Weights of a small audio captioner.
Model: log mel input, encoder norm groupnorm.
Training: soap at rate 0.0023, 2800 steps, batches of 64.
Data: trained on single notes of musical instruments (NSynth), 184686 training examples.
Rows from block 5 of the audio encoder of a small audio captioner, named by matrix and row number. Rows with one number belong to one channel. Each number is 500 + 50 x the weight over its row's rms, rounded and kept within 0 to 999. All counts start at 0. Numbers have three digits each.
After each channel's rows are labels from the 100 clips, of 14976, where the channel reaches its highest value: "strongest on" is what is common among them. Only what is clearly more common there than usual is listed. The data: single notes of musical instruments (NSynth).
# convs0: first 3x3 conv (encoder.blocks.5.convs.0.weight, 112x112x3x3, standardized in use, each kernel summed), inputs 0-111
# convs1: second 3x3 conv (encoder.blocks.5.convs.1.weight, 112x112x3x3, standardized in use, transposed, each kernel summed), outputs 0-111

convs0.38:559400492458501620575451488483575531476405497488421527434401504522461442584479488536516495477531475502527589474535439526516475454489589446528512486466466437619478454471502527421459459535545539489489495572461518518556530511482484469442522443548512528518533470532493568575456431440484465562498441545506561477499536684533412477470490512601
convs1.38:460594525490537572468464530513460467433488458554527514476523439497412436553498507550450452523465505604549477555516526456554620503565501505451447620461496474546416402495533413489489490543474494457586521552469521498451528512516482549446536608587582482501519402530525486503481538467476409484445523626439512419540474553419479488464566475465
strongest on: octave 7

convs0.24:484487578473416495434444425428602482530493502551486558553536504542488486469481504543459448541465391506500489540407523510481508523519529557567472516564468469503448570525563422497515425526548508583423454496426500504553517541531519535428558514420520595553486470514485465660580546429520559538486460428453526434432458499500395440563506533556
convs1.24:377455489453473485468498448473471583452472518452522449571478585474531516581429546568485540500557524551573551524475432490545528438548417540584501487413572542517546533430404520494421490491516466587468528584544427475452541529454567520491515498507418526587518503512481501523422540459458603462438425564548555527576460419501536526526452514560
strongest on: octave 6

convs0.82:547540561415432520495514443519438596579487488605464445480438468556518444501418550601469553505560500564502493502566621397505488473513541544431496438500433507494391452521463467450551498557520526452491489496517451442505501570493490577508538503469485580591490498550461512545445575491525520578435463590450594511429512488418487465468569529492
convs1.82:570528507551576540466478536466479460487474575429543472464437524587503501602563528547446489565461479578473486601506481545530446544564540548473532499382527491450500591511517494445503552515500491555471545488495506513554504518509570466470508527549622527566490591559550433533648460519551426530424483599407549485558447498503504402527495471504
strongest on: synthetic; bass; octave 7; instrument family: mallet

convs0.23:505429541500421673405575503477474538552501554429511436557376442510511526507544475485480510495487439498591483512407485415534524504564515476445479493497482498491360459548506533446562487497452469475502440469563574485552528571464461454557466552581557475473585490570562505530482496597582542506531516521493503476474483557494428530447583492527
convs1.23:470484548453485581471562478473502510558487514509464481490542580592465459468542623508569499492511557514509532487441507532549515481496592514544505483534495542476489522487481548468474470583549545500536539420590451452445509528537493487530490485601530543598553404437435577563527528578733525499494518494553479416448450497503543523563474530546
strongest on: synthetic; vocal; octave 6; octave 7

convs0.62:494561432529575432525470414544549447440493506460440513475496533545506484523480421456475493463471530524513591505516373550462533547536570494575430546524570440457577500506448481456412501543510556480503623516402456515524480555427539531549469470442496454480529445414462462531512494464544493415608574472528532591536514455508438399491423561541
convs1.62:478539425475490527512528529491531414542541520552562533478453576418586473420438478438526431496422609584487585460576442513488476582498519481611479591506582442525414490474477502585487487377510502487483546551474537470496395523573463475547483542499536525464456466466526439439473513439505451485545513531536478567607552429459519518493483570485
strongest on: octave 7; pitch class G#

convs0.10:595493480487421460553508552498495599459439524522522425472551440481521438504497564540479511557482467524464470561561466558546465444469522520451582588434511592508441473501465526344515414469443433506468509544532506546477564518508447455530550556445477430505440529510536558435575490444407534511446498519530520471519591501544526549475378410580
convs1.10:509519504534478441534463516448450510564561443557478434451532554533470553539500607466449379407561464537485539354563561495516515521593559524427454417587438550512499505566533537503462468418445515520516537428556451480489423555444511459489596486483499457482493569457567452479531445420510509536483499513571447409523494580550456542473485468469
strongest on: synthetic; octave 7; octave 6; pitch class A#

convs0.47:498483509478463414429632565556504573493514541534521461474497558513502496534566424463519462539459505527434534462524465533601479444565524618557495556480551547571511431561557439490459515527488448490624446434447495491551469539434538403396431425473487498457502510552409465600501547499511479437411500502471482445478500505538519519455460601507
convs1.47:486477562591553537522554427488498562526543469541505509512430515502540528551487555554429516470480523532516545613445550614505435469505503496478524408519499438542503482464422523504555597542592564517447519491413534402504506496483415542467451522486419480462404601600513573524575378526501515507481426475471591513558481539470545511475460450536
strongest on: acoustic; reed; flute

convs0.79:426457494526520469472530555530502472466556552546533503488473467545537451479539476433455414464539556529465471491422455508471468484468521543536409593525449548417487582569597433527501594585491419579480448480542504461518531452523505458494400572583571508454508434546437419551547551489512488639561477509433461496571422470432559470519521464456
convs1.79:481527355504546477546521519512445551428534512542524566488527457431476444454448524559404543537397482500471499401557494489506560546447437477486577511493497535520548437408466524519541491469458491473522498551542433517420446548654469531455484501524506560542508539507488370454469561510512461495519513514511400575529418469439471523459487609581
strongest on: octave 6; flute; pitch class F#

convs0.69:489515499570469487499545464422519457596508485543501502477577381431533526507404465452450489571492410522475574499642505513519533536514510416334542595546432535489504521418508511582509496520529515528533470469494483578449477477602542536458455540520457548454476454527536467489527516463452448398463548438540549471435445515532538525518425525440
convs1.69:514503490558556482416623457481524556536504403508492510489570404471515483531479498569541506461453599477613530454494551497548427477538545464589474608504530475433623526419557533420545552481426486551576537531518489536561491455545513471561518473488518463477541524578507419495493443572525503530572563483518463536567519447448484504522443548609
strongest on: acoustic; octave 6; flute

convs0.97:439491497458538472488550519460509587459528423563597453485520508521421479493479530474529446435423600546543535504491474501433481532463557523462437563464485528518542571505531421561478516514491501458564501448501578504420583550534498458389411510496518466506449448584515477620574528432405471467462514587448517440551444461627499523453494565567
convs1.97:457526517576420455464421538478389497509524548486537581446392491444453534518491466530498514506479502551534441500560514423533420501522400552457513399527500483569553528515378441518501520557507519406438564472486494502373499524530564550488524440494542534476544493604587554486516501446492511513466455484545455413431489527373482512576530547498
strongest on: acoustic; octave 6; octave 5

convs0.42:364502498529428428535483614461548540504586521624538492537450470451544535460535524448457462419490452470453494490461466448499482498517449537511508575547594540492490434490507445394548522455539585386478495477572522561546510542507532481492527493499420574557413495586516489446520528584498472521447561483548473499557579413531496464433483432545
convs1.42:530542480452473538494547494467405462524513587500536476509504534423452565516514517481414533457456493461396610463490460442498412455425507589483466511517502543527435503486519573581524518520496475513523544522576385426470452485615495559482521474546540435443558510594411524425467463486446467586547644470508564471473514525458426548512495520453
strongest on: synthetic; octave 4

convs0.55:541416370452621507419539413494545551563545576480528468454526470489514463576614491475439506484489484523476517432506534480577432501529507501443466590474485465510441490447532511484493570543555432542517486534427369465502432510470561503526449562452466472582505503482537467535436538496509465473529608448458544485468485463544550462524556431626
convs1.55:580502567495443536526393428599634574476495552496489509519495421448498524483427549495467440572580523517433504539538511514453450397432512552482520488437414592458533435507560540503457582428460504542552430467483547506517500462473494526518488463506521551487591567470481450489510478514459602484518548505475418528538609595525522406481481459508
strongest on: octave 5; octave 6