python train.py --model="audio captioner" --dataset="single notes of musical instruments (NSynth)" --decoder_prefix_bidirectional=true --init="torch_default" --learning_rate=0.0023 --adamw_lr_other_params=0.0014
Rows from block 3 of the text decoder of a small audio captioner, named by matrix and row number. Rows with one number belong to one neuron. Each number is 500 + 40 x the weight over its row's rms, rounded and kept within 0 to 999. All counts start at 0. Numbers have three digits each.
Before each neuron's rows are labels from the 100 texts, of 14976, where the neuron reaches its highest value: "fires on" is the input token at the peak. Only what is clearly more common there than usual is listed. The data: single notes of musical instruments (NSynth).
# fc1: MLP up (decoder.blocks.3.mlp.fc1.weight, 1024x256), inputs 0-127
# fc2: MLP down (decoder.blocks.3.mlp.fc2.weight, 256x1024, transposed), outputs 0-127

fires on: ","
fc1.347:482460528463470486512530506580492550532470484521569464503520543540458510526502552602388514554515510463473485473527516558562435522519475479483477547494521455491464453454509517405513402529466449461597539488497459439466545490505463528545506464487463523476464521476493527440461550441481525579543439453485528426529522454459611538451520461540457515452480570569551503497430534546485472490484
fc2.347:427427514521484446488487552507501476529537546508521512449491530499493445470516502482405499450502493477467560393511468495502398471473497536522453492431454487416492506526538482522481527525514502587491489491519494453511482541540502488460445529438567521546532483590528497560493504527519510535479490460549520501461468502455534560495423474462477490424536492541563411430455511535487526457489

fires on: ","
fc1.301:508520490524574458476493537508518475522562473512507507526536537481537509488512535482479517549442498519534510536475474561524560551515544450468479542560482461436507482542454489518537544508455427532529482511545533452527553505459452473535532456555469480514501476420524559519482528470549460506496474497515470563468432469494481453438521492489490542580384443488497554431499504481435502501497
fc2.301:481557558480543498502520564496491489482508498539514516478492509453482535456515445536466502489501512483459550510455466542519482500473488546501457500493465500451565528543536518541579439490497512554511497511511526543540427542558551484506525449422573573513474506597557545479392460488472497509537489513532457509471399535467525484439478429450463438438538564527517468452514502509511482466483

fires on: "organ"; "6"; "lead"; "5"
fc1.468:553498539503530523463482501517511497519462577525479553531523457527513470524533471560514505477446376432511486499477465548500474526529479529543529504503468454485553574505528506484499510550485476500535575552499554459501580477448456532490478480545496519463532482475557546481534572482467456528554513507492445513510513402455451497450553520586494512514523466577527463513473530463491563455592
fc2.468:497483507496545522490548516499506502512469542519491566486517556431486513468486475492454477465522499519417531520440492524488439517512481571517442529519470475421470530500565535509527486533511487551498524553517526568544442542527568492488453414450550525522479552600566539505396517449483504509517487563530448548509408555500526488496502507458444479402522586538511439440497453471540513490453

fires on: "organ"
fc1.238:498487479533471490473508555547441546507515566467499518508468497517494485496539456477398583460482484483503519497551451514546479415556474534554516470523465450515506536476468508436527476561477490544451521561500594443468533572422506490462530566509542456497504530506465591523538540499521509430500453577548535465508509534508432511559502477457520491514543510521499547548565502527451455401541
fc2.238:477510533483524523511558503493474465503513492526476549474499534438501501502504484489475517485500509494440524487449500537522497499463494562518451515526489504440534520505532543489549459492500506529495510529522523567547398509562555512506451442419558544527472544613585522520385451469491515531523511506544451519508376536488523503454500510470444447418534555519516429413532441474519509503473

fires on: ","; "#"
fc1.633:515539458525437481494528469506558468494546502524422449494503428522496522492503482464436455547478454485550486487485506557534496502519523620486469499429502560525532557515576480535503446512448477470522488478534507535451508508544467499535546522528538485417497522439581456510492533480466534465464486502503480535548502585464506512510500436491524570459566511446456493486481460479498537529494
fc2.633:458502511525516526548564480487528461503536450517521428524440536503530462505508531541529495486503516452454552457499486497491474459498489507502452534557449473397470486494416530523575491497498532486425518497565489539526467501507594553502469448426541471563493526565536503506459466514513431511409510471503529474494516510490477582428551457488471451444526538536527458462543507488517562514497

fires on: ","
fc1.604:534526503570488470468512487536506472553574492527541528486465519560526487492527454564498530525514511546524537447521457530441441450470506465467473434449461515429534515467487537477486462531471470481515515476606595438550501487460482496561454439456519467538487486542539492521496511360526495576510523458555487449472502484511487543517516488510465470471464611513477533477504484446499548525484
fc2.604:472478512497530488570570483489511470476496534522560465485570569525546545533443514488474497483539519505422483509433508502504486540550466574538485471446493489404573470429508479515541475553478503523470523456544434575517460506496556438456485384379562553523520504542558533531468453487503500532505543440448463581520438579550508564500502516501493530504451498506523408451459459533480469493510

fires on: ","
fc1.655:508578478530557457519442581517524468489485447440536487525557526437494521476509435503555544512408498566540517547490470534529526487489553473476496484528482476424498516499458481486562480501513453523537524506495464506494520490508495507545553404570455509528485421424497501517529505547477483480538498542494506600436427490505488495513552488486475528536491519507471540433494466490499434439489
fc2.655:481528567455541497489556535500453472525463513546527467464486504507501531466490449524442490485539498520468490500449467583510451465483481571489439497461440501434549526505557530520596439538460539558510497514524508540532437492567485456497509475423586578505432539619547546531417453476480474504527486531538454479510454538504515530432484452466488445442539548515500455493493497554495477459493

fires on: "organ"; "5"; "g5"; "6"
fc1.243:506527523460472481447492445536481577479467596514470547531545501491534447506542505478516461520494350431529457501433475594495458557500437550524532488553428496519505610479515523453528518534484461522515548528507526520498504488413552456540452566584456481454481513495567580502515553503527459489559505528490396542467610432480507524481532483526408461447523549546510504507463522547505534466525
fc2.243:496504531486536518501557510482509485501471529526496552483505558449487510489503496495450485487514529521423533499446489522510458503507490572522434523517496480424497521493552539509531477514518470538500514530519515560544438549540564501513466417428557526530482547612571521500387497469479520521540503532532439530519395552492522491478496500454443464414527579534516428432529447470545499479441

fires on: ","
fc1.131:528536529532609495436493494527469486548542434544596506487524503501513516442519548454476493498437521530560523559444495549524556568493473472454471518566504492416553461540488475497543568516508482545506489494501578493537523459472484526507537434536450483517469466421452543526478543477522439493498469573539453562443480456529487479481489475501460553569354499496520522484505467505446518509504
fc2.131:462522547490575487511531541533484479479516486581520505510506511453509537484504461532518474445475496481512560509465451543521464501446449546503416496529455508458547533500503519554604461467445508538501485538520495539576466549547559431515519485418598586498483510585585524544431461433502475480581510503535438498494415543487512476413482447500472420456479531480514455466524473495498477483485

fires on: "organ"; "guitar"; "keyboard"; "6"
fc1.464:489524501526532494483495481477527554476443518556536524520520512453549468448504561465518445532433484455551473455413526510493392539495457440579498511518458501511460569554487518515480541519498466506530525530487496496477504511448443518520482527537473490490505455562556497479543545458528525469475479441547474453417547487479504524507557523458411528469488513527522510552471567564434515519560
fc2.464:486493542473520511498546497485509491490508519522497545483505544453482520488507488478454511492517528518440532486460483521535476507470491562526453520506502478428514522518542548482558459501504487531517504527507511535539430545552558517503457425409551550550481543607554525501383471484477511539541486528543440510502391566495526519480464495442449443424539567525523440409527458477552482476449